From a checkpoint of a small self-supervised image encoder.
Training: normuon at rate 0.032, 5700 steps.
Rows from block 5 of a small self-supervised image encoder, named by matrix and row number. Rows with one number within an expert belong to one neuron, the router's apart. Each number is 128 + 24 x the weight over its row's rms, rounded and kept within 0 to 255. All counts start at 0.
Before each expert's rows are labels from the 100 images, of 14848, where the router gives the expert most weight on average: "peak at" is the part of the image that holds the peak. Only what is clearly more common there than usual is listed. The data: aerial photos of the United States (SatlasPretrain).
# router: slot weights (model.blocks.5.mlp.router.weight, 16x256, trained with AdamW), inputs 128-255
# gate: expert gate (model.blocks.5.mlp.gate, 16x64x256), inputs 128-255
# up: expert up (model.blocks.5.mlp.up, 16x64x256), inputs 128-255
# down: expert down (model.blocks.5.mlp.down, 16x256x64, transposed), outputs 128-255

# expert 14
peak at: centre
router.14 [147 125 128 110 122 119 139 167 142 165 119 146 129 138 153 149 173 131 109  91 100 180 146 173  99 155  98 180  70 126 139 118 146 132 160 127  95 131 123 151 117 147  95 135 183  95 140 145 128 145 172  67 131 130 159 138  95  95 139 142 151 114 101 161 120 177 104 135 137 130 143  99 145 102 154 120 124 145 166 116 115 101 160 143 104 113 158 154 145 123  98 113 174 147  65 118 140 139 121 102 185 144 104 144 131  75  98 110 140 129 145 133 114 138 158 147 131 143 131 171 110 146 102 107 136 138 106 174]
gate.0 [ 99 101 115 168 149 125 130 156 104 131 118 135 154 163 176 125 134  71 141 152 131 129 152 170  93 124 147 131 130 162 120 103 144 155 165 133 122 129 144 147 114 131 145 124 143 114 163 135 129  84 110 164 167  53 122 130 133 167 110 127 141 138 131  95  99 122 110 123 136  87 151 155 144 113 121 140 151 107 113  87 138 129 103 135 154 114 118  97 173  86 120 153 133 108 121 105 153 148 102 116 111 142 100 110 133 115 132  77 160 149 121 143  91 133 118 125 171 112 149  96 113 106 111 131 128 102 120  87]
up.0 [152 136 113 151 105 137 160 136  97  98 133 144 153  95 143 106 161 157 112 118 132  92 114 157  90 123 136 131 141 110 128 130  98 127 187 152 140 133 104 117 171 110 160 134 147 161 143 127  91 126 132 147  82 114 112 103 118 134 127 104  97 130 128 141 120 100 118 137 147 159 144 148 108 128  99  96 141 140 112 146  98 115 149 159 142 155 126 135 119 108 101  93  99 131 159 107 114 175 121  92 120 124  90 125 121 103 110 106 131 112 135 125 130 104 121 145 122 101  79 139 148 143 178 144 164 134 109  90]
down.0 [128 118 128 141 144 169 104 120 144 113 117 128  90 136 106 155 169 163 147 121 105  96 117  69 126 150 137 145 145 126  97 161 121 158 147 144  65 134 150 118 147 133 160  66 132 110 128  82 146 100 114 124 148 119 142 155 112 155 123 129 124 118  94 124 148 133 155 110 105 117 141 100 121 171 132 103 156 130  94 100 126 114 176  91 125 157 146 161 141  91 164 151 122 116 106 104 180 147 149  85 137 100 142  92 113 111 126 142 181 130 146  98 142 143  97 102 157 113 163 108  92 121 103 140 102 135  93  85]
gate.1 [131 161 137  93  98  58 133  69 104 114 142 138 155 164 127 111 102 169 158 148 145 132 120 134  95 161  90 107 124 120 135 126 162 146 135 101 159 157 143 126 122 129 135 143 140 165 131 101 125 185 180 141 115 109 139 115 134 142 125 143 135 167 107 128 112 119 114 150 135 137 164 101 153 133 153 136 115 146 133 139 112 145 125 131 106  97 111 118 125 158 134 111 161 115 146 121  86 120 137 136 109 169 120 122 131 140 149 148 186 145 115 143 153 115  98 166 129 125 129 177 130 151 133 102 149 101 171 121]
up.1 [158 154 115 131 110 121 137 100 127 125 144 163 144  92 122 143 152 117 123 119 127 149  63 116 108 195 124 123 116 115 110 165 115 154 158 153 168  94 134 154 104 103 103 115 159 142 131 157 185 112 120 134 155 154  91 154 137 151  99 169 124  98 122 142 135 137 104 124 144 110 143 136 185 123 146 131 118 142 173 165 100 155  85 141 119  84  94 142 167 110 125 143 126 142 137 146 126 167 154  77 121  98  92 205 119 103 116 163  70 118 137 132 163 110  93 123 133 123 133 141 150 111 101 135 135 126 132 127]
down.1 [132  88 124 170 135 179 107 145 133 123 110 144 100 164 137 170 113 132 139 108 115 116 110 125 113 113 126 114 162 118 109 117 137 136 114 131 150 139  98 160 116 129 113 121 167 146 135 146 148 129 144 111 100 117  91 141  69  91 100 166 149 116 181 119 142 130 118 159 120 143 138 162 109 106 143 133  91 124 117 111 146 140 101 171 155 140 130 173 139 147 159 126  74 125  93 132 123 128 168 141 131 124  85 151 125 143 120 118 136 124 169 141 118 147 117 132  96  96 145  85 103 168 177 146 122 150 120 182]
gate.2 [110 132 122 120  94 121 126 112 136 124 134 128 129 135 124 124 116 157  96 155  88 132 145  76 155  87 153 134 136 138 154 124  93 125  56 128 155  95 170 107 129  94 121 164  63 103 106 136 150 165 109 165 147 114 140  82 119 124 155 118 124 102 122 117 121 126 162 134 109 127 169 129  58 115 130  91 103 127  86 130 129  99 140 150 139 132 147  92 114 174 154  82  93 165 147 128 126 105 126 135  93 108 136  96  87 173 156 131 100 117 125  96 157 138 120 139 119 145  93 107 140 116  90  99 132 146  97 160]
up.2 [128 117 143 140 120 136  99 154  89 174 132 119 120 141 141 133 131 119 121 134 152 138 171 131 146  91 149 129 111  89 159 146 128 149 108 107 136 171 149 171 124 101 130 119 136 122 103 123 147 169 131  97 129  87 122 154 110 158 124 143 163 116 129 151  87 130 116 175 146 168 136 130 129 116 121 142 113 118 127 151 149 189 131 111 130 106 104 102  72  90  97  90 147 144 134 148 129 131 151 158 134 127 108  85 131 140 152 141 122 126 127 174 127 156 132 130 124 131 154  84 116 126 152 113 146 132 116 116]
down.2 [113 125 128  99 159 169 120 111  84 123 121 155 117 156  96 149 123 123 148 135 103 132 171  95 155 128 123 165 136 136 174  90 107 120  87 128 127 145 133  98 128 140 146 146 103 113 177 125 140 139 114 125 144 118 107  85 104 146 122 168 151 112  86 139 119 111 148 128 136 118 142 160 122 148  91 114 166 146 127 168  88 139 126 135 133 131 142  83 125 106 121 127 122 117 125 135 163 110 121 121 139 126 155  94 112 111 142 128 157 157 141 139 173 117 126 127 142 102  75 104  82 111  99 122 100 129  74 132]
gate.3 [ 99 126 135 117 142 146 117 113 113 156 124 118 150 124 102 139  68 121 112 120 155  84 179 122 101 125 124 107 162 101 133 118 150  94 163  92 154 162 110 174 154  94 139 140 147 170 145 175 108 151 157 152 130 121 127  99 129 151 112 109 137 151 115 128  65 128 175 144 147 140 114 160 142 160 145 152 175 161 105 125  94 106 161 170 147  92 117 123 112 118 136 124 139 121 127 125 189 136 135 100 112 124  93 100 146 175 119 128 122 158 126 127 134 132 148 175  68 173 134 127 118 131 155 148 103  98 126  86]
up.3 [126 113 112 148 123 114 167 109 143 132  77 157 136 115 125 139 125 140 142 111  97 139 111 130 116 115 130  84 112  93  97 171 129  56  85 141 145 119 156 129 108 162  97 171 119 152 115 123 107 124 140 117  96 160 112 105 111 138 146 135 145 138 100  95  86 140 112 136 111 160 155 157 125 120 159 128 108 145 168 180 153 101 123 124 114 101 149  78 108 105 109 131 143 143 160 106 106  83 168 125  84 102 131 121 147 154 140 191 167  93 179  81 154  86 108 158 125 126 158 133 138 118  88  84 113 144 138 165]
down.3 [103 101 157 128 173  86 162 150 127 116 169  77  99 136 138 106 136 104 100 134 152 103 121 111 105 138  97 132 134 120 111 106 157 148 124 135 111 152 142 124 113 122  97 152 143 144 102 111 137 123 129 161  88 167  77 138 101 121 161 109 157 122 156 156 109 122 126 141 132 156 130 133 135 149 141 106 108  87 133 148  88 143 118 151 118 102 115  88 126  87 124  88 174 108 184 119 142 143 136 150 155 151 171 122 129 165 117 106 104 122  93  95 161 113 107 107 168 161 138 100 129 112 121 150 116 139 115 137]
gate.4 [109  94 183 141  69 140 109 116 115 101 167 130 114 128 138 121 157 145  94 115 129 147 128 177 117 147 164 145 114 131 140 154 126 129 109 124 140 137 132 136  63 113  97 120 168 155 110 121 164 157 144 155 129 134 127  82 108 103 129 142 133 114  83 131  98  86 112 141 175 108 162 132 144 113 124 118 151 117 141 134 117 106 126 153 139  88 101  81 163 128 126 166 140 175 156 110 118 158  77 110 117 136 147 128 120 142 127 145 153  95 143 169 101 171  84 110 113 111 109 123 120 143 115 156 164 125 140  76]
up.4 [155 122 141 153 114  86 108 122 115  72 142 161 146  86 152 158 121 143  89 158 119 133 128 168 150 154 147 120 133 118  94 133 130 117 104 141 159 169 119 119 144 149 114 133 105 115 184 135 169 112 118 117 165 126 157 173 135 133 135 115  91 141 152 121 114 136  89 144 134  61 174 107 137 140 157 142  94  94 116 126 161 128 107  84 167 176 147 143 127 126 155 150  95 155 145 171 160  94 149 107  90 105 134 163 107  99 131 135 145 158 127 115  66 115 107 116 121 115 155 142 129 172 149 113 151 140 135 140]
down.4 [130  86 147 111 116  87 172 133  99 126 136 132 133 136 103 138 163  68 128  96 142  98 152 128 119 127  82 123  88 173 114 171 116 131 130 135 160 113 159 135 158 161 175 110 165 104 109 104 112 153 117 121  98  96 169 156 121 132 122  82 133 116 159 138 148 121  73 126 150 108  87 152 144  90 145 113 101 154 140 138 132 122 165 141 107 135 123 110 115 151 154 153 104 116  96 152  93 119 156  97 116 174 130 186 155  99 117 140 163 104  95  90 121 112 125 143 111 131 154 100 111 107 138 135 148 137 125 133]

# expert 9
peak at: bottom centre
router.9 [140  93 104 189 155  99 159 113 178 105 136 139 101 155 167  97 113 137 109 140 157 151 138 151 137 116 132 166 135 106 113 145 157 110 134 132 137 128 125  85 131 121 156 123 133 125 136 132 123 120 109 130  82 134 144 131 163 174 131 162 146 139  98 136 128 197 113 132 121 125 165 168 106 109 122 173 134 165  90 121 130 146 139 174 139 125 102 149 153  90 180 100 165 134 125 137 141  97 129 157 119 138 108 146 103 126 122 115 126 142 112 151 118 122 116  93 128 148 138 157 126 129 205 141  98 157 151 178]
gate.0 [140  99 157 130 140 146 135 134 145 182 127  93 139  95 152 130 176  89  98  98  89 133 125 152 134 141  97 144 156 110 131 109 117 151 106 166 115 132  98 123 162 140 107 150 126 112 154 130  92 108 147  86 133  90 106 136 129  86 107 108 167 106 113 107 157 105 128  91 122 117 139 105  76 127 146 128 171 167 141 146 121 101 126 150 136 119 156 121 124 120 166  94 125 115 133 142 111 128 157 129 107 186 126 149 122 138 143 137 124 133  96 120 143  70 107 127 193 121 174 118 131 110 122 143 135 176 141 146]
up.0 [140 107 125 140 133 158 111 144 137 142 101 118 137 129 107 155 140  98 104 147 126 105 120 125 132 142 119 135 125 145 128 147 122 128 115  67 106 142 101 119 147 137 117 127 150 112 103 157 118 133 139 127 104 122  86 128 119 116  89 122 139 158 170 124 137 122 134 118 141 122 108 137 135  93 122 167 179 142 163 117 141  87 121 126 154  81 125  90 100  96 109 137 142 108 111 178 168 211 116  79  76 164  86 103 135 126 180 127 144 137 158 143  81 151 118 142 146 154 108 144 108 144 118 110 133  86 122 127]
down.0 [127 124  98 121 119 172 167 124 142 116 105  81  87 120 168  99 107  82 135 129 202 135 136 114 146  63 118 128 125 116 112 114 115  61 144 151 130 125 152 121 163 112 154 139 131 133  96 126 151 127 102 103 128 112 119 136 116 135  81 132 114 114 116 140 116 127 123 101  97 104 102 149 137  96 131 125 138 162 142 114 122 152 135  98  93 147 175 107 106 150 132 130 106 120 155 112 131 132 134  99 143 149 117 106  66 128 143 120 160  96 132 106 146 100 152 114 163 163 143 176 150 140  87 104  92 114 143 123]
gate.1 [141 100 118 130  79 120 115 165  70 122  68 119  76 124 131 107 139 105 131 109 129 135 115 142 145 124 123  94 131 135 100 158 100 120 119 140 126 113 159  80 131 144 116 121 163  89 147 114 125 111 126  82 103 137 126 135 154 114 123 112 120 140 161 157 116 161 123  76 141 140 139 106  98 117 139 123  98 131 143 118 112 117 127 111 147  63 139 160  86 148 147 127 126 139 142 156 105 128 160 132 153 145 146 126 130  90 156 127 111 165 170 119 156  89 140 128 123 162 139  87 169 102 131 145 130 146 141 134]
up.1 [145 149 139 140 140 142 113  62 107 159 153 103 132 128 138 124 138 112 119 135 158 132 101 102 104 147  80 128 115 115 114 150 129 148  83 117 123 145 101 110  81 106 159 114 133 147 148 102 172  95 104 173 128 132 133 130 121 139 120 135 146 129 127 115 113 100 144  92 124 112 162 120 108  88 121  81 136  91 134 143 149 123  86 197 148 147 100 154 121 116 159 117 142 139 123  99 149 129 169 156 140 106 125 131 111 163 141 118 117 134 107 120 132 179 100 113 106 145 143 144 107  79 179 153 105 140 192 176]
down.1 [112 152 128  76 101 134 140 108 121  79 115 126 121  67 156 115 127 154 124 120 127 152 163 150 105 137 124 152 161 117 125 110 104 113 133 138 122 118 147 122 148 107 126 171 132 106 115 142 106  93  80 174 122 191 101 119 134 143 148 128 110 138 119  97 103 129 127 107 120 148 115 147 144 120 149 109 103 147 123 178 103 114 153 189 126  96 136 165 162 129 137 178  78 142 121  72 144 134 159 104 153 105 109 107 120  95 105 162 143 131 105 107 128 143  95 127 135 119 138  92 150 162 130 142  94 117  87 128]
gate.2 [158 171  86 131 143 183 145 133 131 111 114 124 116 170 179 134 132 146 121 123 139  92 156  97 114 120 125 136 107 144  88 108 167 115 129 137 142 143 160 122 123 151 122 117 107 122 128  96 148 143 134 128 115 156 140 107 118 105 114  98 145 145 139 101 115 134 131 156 105  97 124 170 136 106 107 161 106 115 113  92 140 145  89  91 166 121 151 132 125 105 168 128  99 147 136 129 144 178 135 123 129 123  72 124 158 118 115 142 123 133 142 157 126 135  94 153 168  92 106 108 101  98 116 164 118 139 111 145]
up.2 [103 150 119 124 112 144 128 109 119 106 143  83  82 132 122 103  77 107 130 153 114 133 147 119 114 109 110 133 124 136 109 100 137 132 134 129 127 141 135 124 121 158 130 110 128 139 176 145 173 123 123 144 124 136 106 163 163 134 127 170 140 125  92 147  98 135 149 131 152 151 142 118 151 160 123 144 112 119 115 131 116 185 153 158 112 136 120 138 165 126  74 122 144 156 123 111 131 134 134 125 155 119 137 101 136 137 123 153 170 123 143 130 153 116 138 151  94 129  99 128 119 125 140 157 138 186 142 116]
down.2 [121 104 122 112 113 101  95 129 132 100 137  85 135 127 124 111 151 128 119 112 129  96  97 157 132 125 157 101  77 164  95 101 128 108  82 106 117 168 129 119 128 161 141 123 104 142  98 147 118  90 134 123 102 110 153 118 155 106 139 116 148 157 140 121 117 145 177 112  75 107 101 118 113 139 125 141 107 107  80 128 109  93 109  80 125 164  94 123 120 128 131 144 158  97 166 105 131 140 150 157 148 139 124  93  95 119 145 170 131 110 132 152 146 138 114 163 129 117 130 168  91 155 115 102 158 132 104 142]
gate.3 [ 90 133 125  83 112  60 105 132 136 114  99 145 141  84  97  97 135 150 152 124 141  90  79 125  78 155 141 156 104 142 146  95 111 100 132 115 173  99 146 113 135 100 137 142 138 139 101 117 166 152 140  91 110 124  97 117 159 141 155 143 126 165 142 150  99 138 112 168 120 138 127 135 137 141 131 138  96 126 157 145 120 123 116 121 107 132 143 104  97 122 131 159  90 106 152 118 158 112 170 151  99 147 109 141 138 127 146 145 125 174 121 137 138 143 112 138 114 132 101 120 119 100 149 186 117 129 187 157]
up.3 [156 150 121 157 111 151 153 128 184 117 134 152 136 141 117 118 134 130 147 112 151 141 119 122 118 121 117 129 138 152  97 100 111 150 115 154 118 114 111 125 104 116 172 134 149 116 150 158  81 130 137 132  88 117 140 127 130 141 100 111 129 129  83 118 136 118 105 124 118 149 137 129 166 148 138 165 139 164 161 133 135 109 123 150  83 105 137  89 113 109 131 139 130 104 132  80 131 136 102 135 153 119 108 136 109 142 106 146 114 145 206 122 142 136 125 137 119 143  86 124  84 148 124 182 145 185 166 160]
down.3 [104 119 107 140 178 147 138 164 120 159 153 155 126 126 106 159 145  98 124 152 121 140 135 148  92 128 123 142 171 140 153 140 103 108 148 126 130 119 102 105 129 173 113 106 147 125 150 103 148 143 147  94 165 170 131 169 126 144 117 151 157 128  99 199 135 143 128 118 112  72 159  84 151  90 122 137 158 112 127 134  81 126 147 132 153 132 146 158  52 150 111 123 150 158 150 155 118 129 157 134 121 105 142 152 132  86 150 141 104 150 146 120 121 118 158 147 101 145 163 118 163 111  55 153 142 137 114 182]
gate.4 [137 137 136 166 134 141 103 114 117 130 141  77 102 171 111 125 142 105 119 119 142 102  85  84 143 141 122 154 137 199 135 148 132 148  85 173 151 143 132 133 121 141  97 119 171 133 170 119 116 129 118 144 105 108  87 138 118 126  69 174 143 141 165 158 185 105 118 151 142 113 145 121 169 124 106 124 137 112 111 145 155 117 136 107 103  98 146 124 138 128 105 125 137 101 111 141  65 121  95 122 152 111 122 127 160 124 137 148 145  93 140 145 154 172 108  98 149 106 136 134 112 108 106 148 104 106 107 119]
up.4 [156 111  92 109 132 118 104 169 124 128 143 141 100 133 134 175 128  90 125 181  86 149 117 100 111  87 127 119 160 162 140 111  92 120 149 164 154 118 101 108 122 105 134 137  86 132  97 142 143  84 144 177 122 118 141  69  95 117 133 153 137 160 104 167  89 136 121  98 119 131 148 112 139 169  96 119 119 145 132 176 142 123 133 139 100 123 100 167 145  99 116  89 124 160 121 126 116 134 165 110 116 144 148 133 172 144 107 141 142 134 105  96  85 112 125 131 110 108 153 140 101 137 140 115 143 166  90 105]
down.4 [ 98 173 170 139 133 102 127 151 166 100 165 119 101 124 117 174 125 122 118 157 139 135 119 139  98 192 128 137 114 187 102 128 123  85  87 166 101 145 117 128 149 133 123 162 152  88 108 109 126 137 121 122 109 141 105 150 109 102  69 133 127 114  92 108 112  96 141 102 102 133 123 162 129 149 141 130 152 137 142 137 122 120 173 119  97 115 184 163 132 150 114 125 138 133 105 147 156 119 132 124  94 171 149  95 133 130 115 137 136 161 139  67 127 122 125 175 112 138 162 138  76 121 131 130 130 166 115 128]

# expert 8
peak at: top left
router.8 [102 116  96 116 162 111 148 112 116 121 125  96 131 139 107 164 137 177 155  94 142  92 105 139 135  49 118 150  93  93 122  96 129 114 102 131 162 136 124 149 121 136 146 173  83 125  96 117 123 114  87 126 138 170 129 143 112 140  95 117 140  84 138  86 150 126 143 151  81 145 141 133 130 125 106 149 151 130  48 143 120 118 125  90 140 155 125 100 149 112 113 111 150 135 112 121 153 147 111 124 141 122 117 149 121  92 103 115 120 139 125 141 137 131 110 175 104 123 150 160 181 177 115 124 147 101  49  95]
gate.0 [109 108 171 163 129  71 116 165 136 131 152 131 111 145 146  96 152 137 138 146 155 102 168 194 133 144 119 134 150 175 150 103 173 108 167  60  83 154 180 119 118 117 124 157 116 104 133 125 153 139 132 136 154 108 102 153 103 163  97 142 106 139 110 170 104 161 108 130 118 105 101 130 161 137 120 141 171  89 118 125 133  90 147 117 118 113 160 121 110 151 159 137 116 184 123 104  83 129 128 113 144 155 126 120 160 136 119 164 149 154 153 132 133 141 107  99 143 147 136 107 114 116 104 109 142 181 104 144]
up.0 [135  93 108 132 119 160  94 107 120 159 105  95 143  97 123 117 123  87 111 105  49 141 151 108  78 140 171 130 128 153 133 143 137 156 126 129 107 155 117 132 136 151 137 127 140 130 122  97 122  93 147 121 135  78  81 120 118 108 151  60 115 117 102 127 158 137 149 156 127 141 126 140 159  97 130  97 122  94 162 115 111 120 125  99 132 127 156 120 168 145 119 151 132 131 157 132 140 109 142 153 142 117  79  93 164 149 144 152 147 132 155 138 135  82 121 108 110 144 158 142 119 143  71  87  72 137 133 131]
down.0 [101 118 141 132 144 147 156 158 145 132 124 183 149 117 110 166 131 112  90 144 113 122 167 158 127 177 134 126 136 112 163 123 148 133 167 111 132 116 110 143 133  87 168 149 123 123  82 153 158 143 160 132 118 138 164 133 144 157 115 123 156 160  97  94 106 102 146 140 130 145 129 135 125 138 123 139 167 109 126 140 136 155 157 130 134 119 109 112  93 141 153  94 130 139 120 115 152 104 108 142 130 111 133 102 127 108 145 146 180 146 123 151  73 140 119 139 124 116 144  86 133 100 111 106 195 101 128 113]
gate.1 [117 110 121 114 140 108 107  92 107 102 125 108 136 110 144 127 157 135  75 124 135 129 130 146 127 139 107 107 113 143 123 133 178 150 136 149 155 127 130 117 146 117 124  99 107 139 160 137 122 133 144 106 137 136 151 147 127 129 143  94 113 190 104 117 115  91 157 108 113 149  80 138  82 112 122 112 114  93 131 162 120 117 107 141 147 102 171  90 144 158 146 167 144 135 149 154 179 137 148 135 109  72  94  84 139 125 129 156 157  89 118 163 118 177 118 107  81 136 126 141 158  90 155 129 167 156  98  96]
up.1 [ 99 146 163 154 132 120  99 135 128 121  95 111 121  99 132 142  96 177 148 101  98 145  71  80 100 141 130 160 136 119 163 148 136 100  98 132 148 149 106 155 115 123 163  98 119 132 148 132  83 159 126 114 117 141 155 152 109 131 123 107 113 140 113 168 133 104 119  98  95 110 137 131  90 159 125 106 137 125 139 155 143 112  86 149 149 135 133  75 128 133 130  99 105 145  99 124 100  92 149 120  89 155 140 176 139 161 145 120 122  91 142 145 123 144 143 139 160 113 159 144  79  99 141  87 157 151 168 146]
down.1 [153 132 144 120 137 106  84 123 145 184 118 111 125 117 121 151 155 130 116 105 142 150 132 106  74 124 110 134 156 130 113  73 144  91 101 160 134 114 134  93 134 103 120 177 134 135 159 149 144 157 133 150 126 169 151 137  97 108 104 134 148 131 128 149 111 156 137 117  69 178 130 112 117 164 125 140 131 117 183  90 142 112 160 109 108 101  75 122 145 110 113 123 120 124  92 125 140 129 152 131 170  87 131 146 122 160 122 110 137  81 108  98 124  64 139 132 116 126 109 139 124 104 136  98 153 148 122  94]
gate.2 [102 156 177 149 104 113 144 156  99 128  94 112  84 138 104 110 158 131 123  99 119 133 134 160 159 124 103 125 142 140 105  73 141 141 135 130 133 150 154  82 126 120 125 137 154 120 113 122 142 108  92 114 142  78 133 121 124 116 130 161 159 105 178  96 105 101 132 143 115 114 112 189 150  77 117 150 168 129 131 129 102 107 106  98 151 103 125 167 138 138 114 142 158 129  72 124 121 124 136 149 114 152 118 115 123 133  66 193 107 143 135 115 175 109 120 152 123 160 156 163 124 161 135 112  87 172 159 120]
up.2 [111 104 125 131 117 141 153 141 138 142 109 128 160  96 154 170 107  92 114 128 109 104  87  99 121 132 127 178  87 144 135 143 131 134 119 126 166 111 118 141 151 122 133 177 149 161  94 137 152 143 125 166 133 130 134  74 111 123 142 122 159 113 134 134 110 148 138 115 128 153 102 125 140 135 158 136 144 173 114 110 136  94 120 148  70 122  99 134 141  90  96  71 125 131 169 114 129 179 110 110 103 118 144 140 141 168 126  86 129 146 149 123 133 164 131 100 110 100 119  89 182 131 136 103 138 166 155  90]
down.2 [131 143 142 121 109 151 138 122  89  98 142  99 154 105 160  72 167 105 135 167 131 133 145 126 121 110 183 173 151 120 108 148 153 118 151  98 147 156 127 137 158 119 128  93 111 162 135  80 152 151  69 170 140 126  91 153 131 131 139 130 173  97 150  97 124 138 133 153 111 131  60 129 158 137 127  86 108  89 155 114  94 143 105 126 129 116 142 129  92 159 130  94  99 150 147 113 119 160 128 126 123 136 121 138 149 121 127  73 185 149 163 153 135 146 147 120 139 148 110  97 148 155 142 145 141  99 145 143]
gate.3 [151 105 151 104 112 105  79 142 118 150  86 114 114 127 172 157  84 134 171  97 131 138 138 147 149 137 117 120 144 138 148 127 155 133  83 136 158  85 109 140 112 132 154 103  98 127 142 134 123 101 148 116 144 112 128 145 122 157 157  87 115 110 144 152 135 141 102 128 126 135 120 104 121 106 168 140  94 153 133 103 110  85 147 105 159 108 127 107 133 130  91  81 112 160 152 150 129 110  98 113 135 130 178 104 133 140 183 108 165 156 144  92  81 134  80 119 111 133 136 152 176 138 158 113  92  72 127 163]
up.3 [166  96 152 145 132 160 131 121 133 145  98 142 129  97 140  78  83  89 148  98 164 155 136 137 163 141 105 101 109 151 107 161 139 137 136 112 103  79 123 117 106 116 145 117 111 150 114 144 124 102 142 128  82 114 142 109 121 143 143 132 135 148 107 125 124 120 152 133  83 152 123 144 126 120 121 111 100  94  78  98 128 140 133 131 100 140 115 142 158 112 149 108 114 146 158 132 132 131  75  83 123 154 141 155 110  54 140 145 187 124 144  93 201 116  94 131 148 116 163 160 135 132 120 139  99 117 136 179]
down.3 [153 106 145 113 140 105 135 177 126 103 110 146  77 110 147 137 141 163 106  99  91 123 140 149 156  92 155 105 108 179 137 120 111 174 129 150 131 166 115 140 163 141 144 150 121 125 150 116 118 113 101 140 116  95 137 104 128 112 124 165 105 133 123  88 145 132 155 138 131 146 127 176 122 166 107 136 153 165 121 137 117 165  89 133  75 155 145 136 159 125 147 169 165 101 112 126 130 141 155 146 102 124 125 134  78 126  99 102  77 142 132 127 142 102 104 129  96 111 139 163 118 184 132 101 138 170 175  91]
gate.4 [143 147 139 148 131 133 130  84 159 153 136 144 104  98 144 181 106 120 116 112 126  53 147 135 123 135  95 189 173 105 118 156 130 121 152 167 114 100 131 168 119 140 115 126 150 106 137 132 104 111 136 150 170 181 129 133 137 121 144 182  90 117 157 112 140 152 115 105 158  98 129 103 123 120 114 120 121 127  95 119  99  96  96 140  98 142 164 134 117 149 127 115 106 118 145 147 135 117 143  94 128  98 125 140 158 157 117 163 135  99 115 157 145 166 146  99 149 120 142 116 145 123 120 133 109  80 122 126]
up.4 [ 93 155  89 134 137 138 154 135 134 118 118 103  88 127 116 139 122 111 101 139 170 144 141 173  75 143 128 125 166 132  79 128 108  68 103 123 116 144 114 131 118 141 159  96 101 118 189  93 120 102 150 149 124 147 148 126  88 141 163 130 105 108 126 159 113 132  94  91 136 135  90  94 121 131 122 132  94 133 153 124 174 136 152 136 148 141 122 103 104 119  93 121 178 133 135 128 124 106 114 144  93 146 131 136 112 157 133 149 150 142 103 129 117 131 103 119 121 147 107 131 159 125 156 156 121 161 192 111]
down.4 [109 156 142 130 150  95 148 137 111  88 127 124 130 113 140 104 161 135 132  97 127 158 151 129 144 145 153 129 126 168  89  96  96 170 116 152 100 164 136 145 145 120 157 148 138 154 114 134  93 170  88  84 152 140 143 140 160  90  96 135  98 149 156 102 145 145 125 118  99 163 165 122 156 125 126 143 150 126 140 162 140 127 119  90 158 131  86 128 106  94 152  85 132 126 128 185 118 105 120 154  94 144 151 119 119 145 127 118 136  94  95 152 120 112 113  95 131 147 148 119  98 110 122 108 149  94  75 132]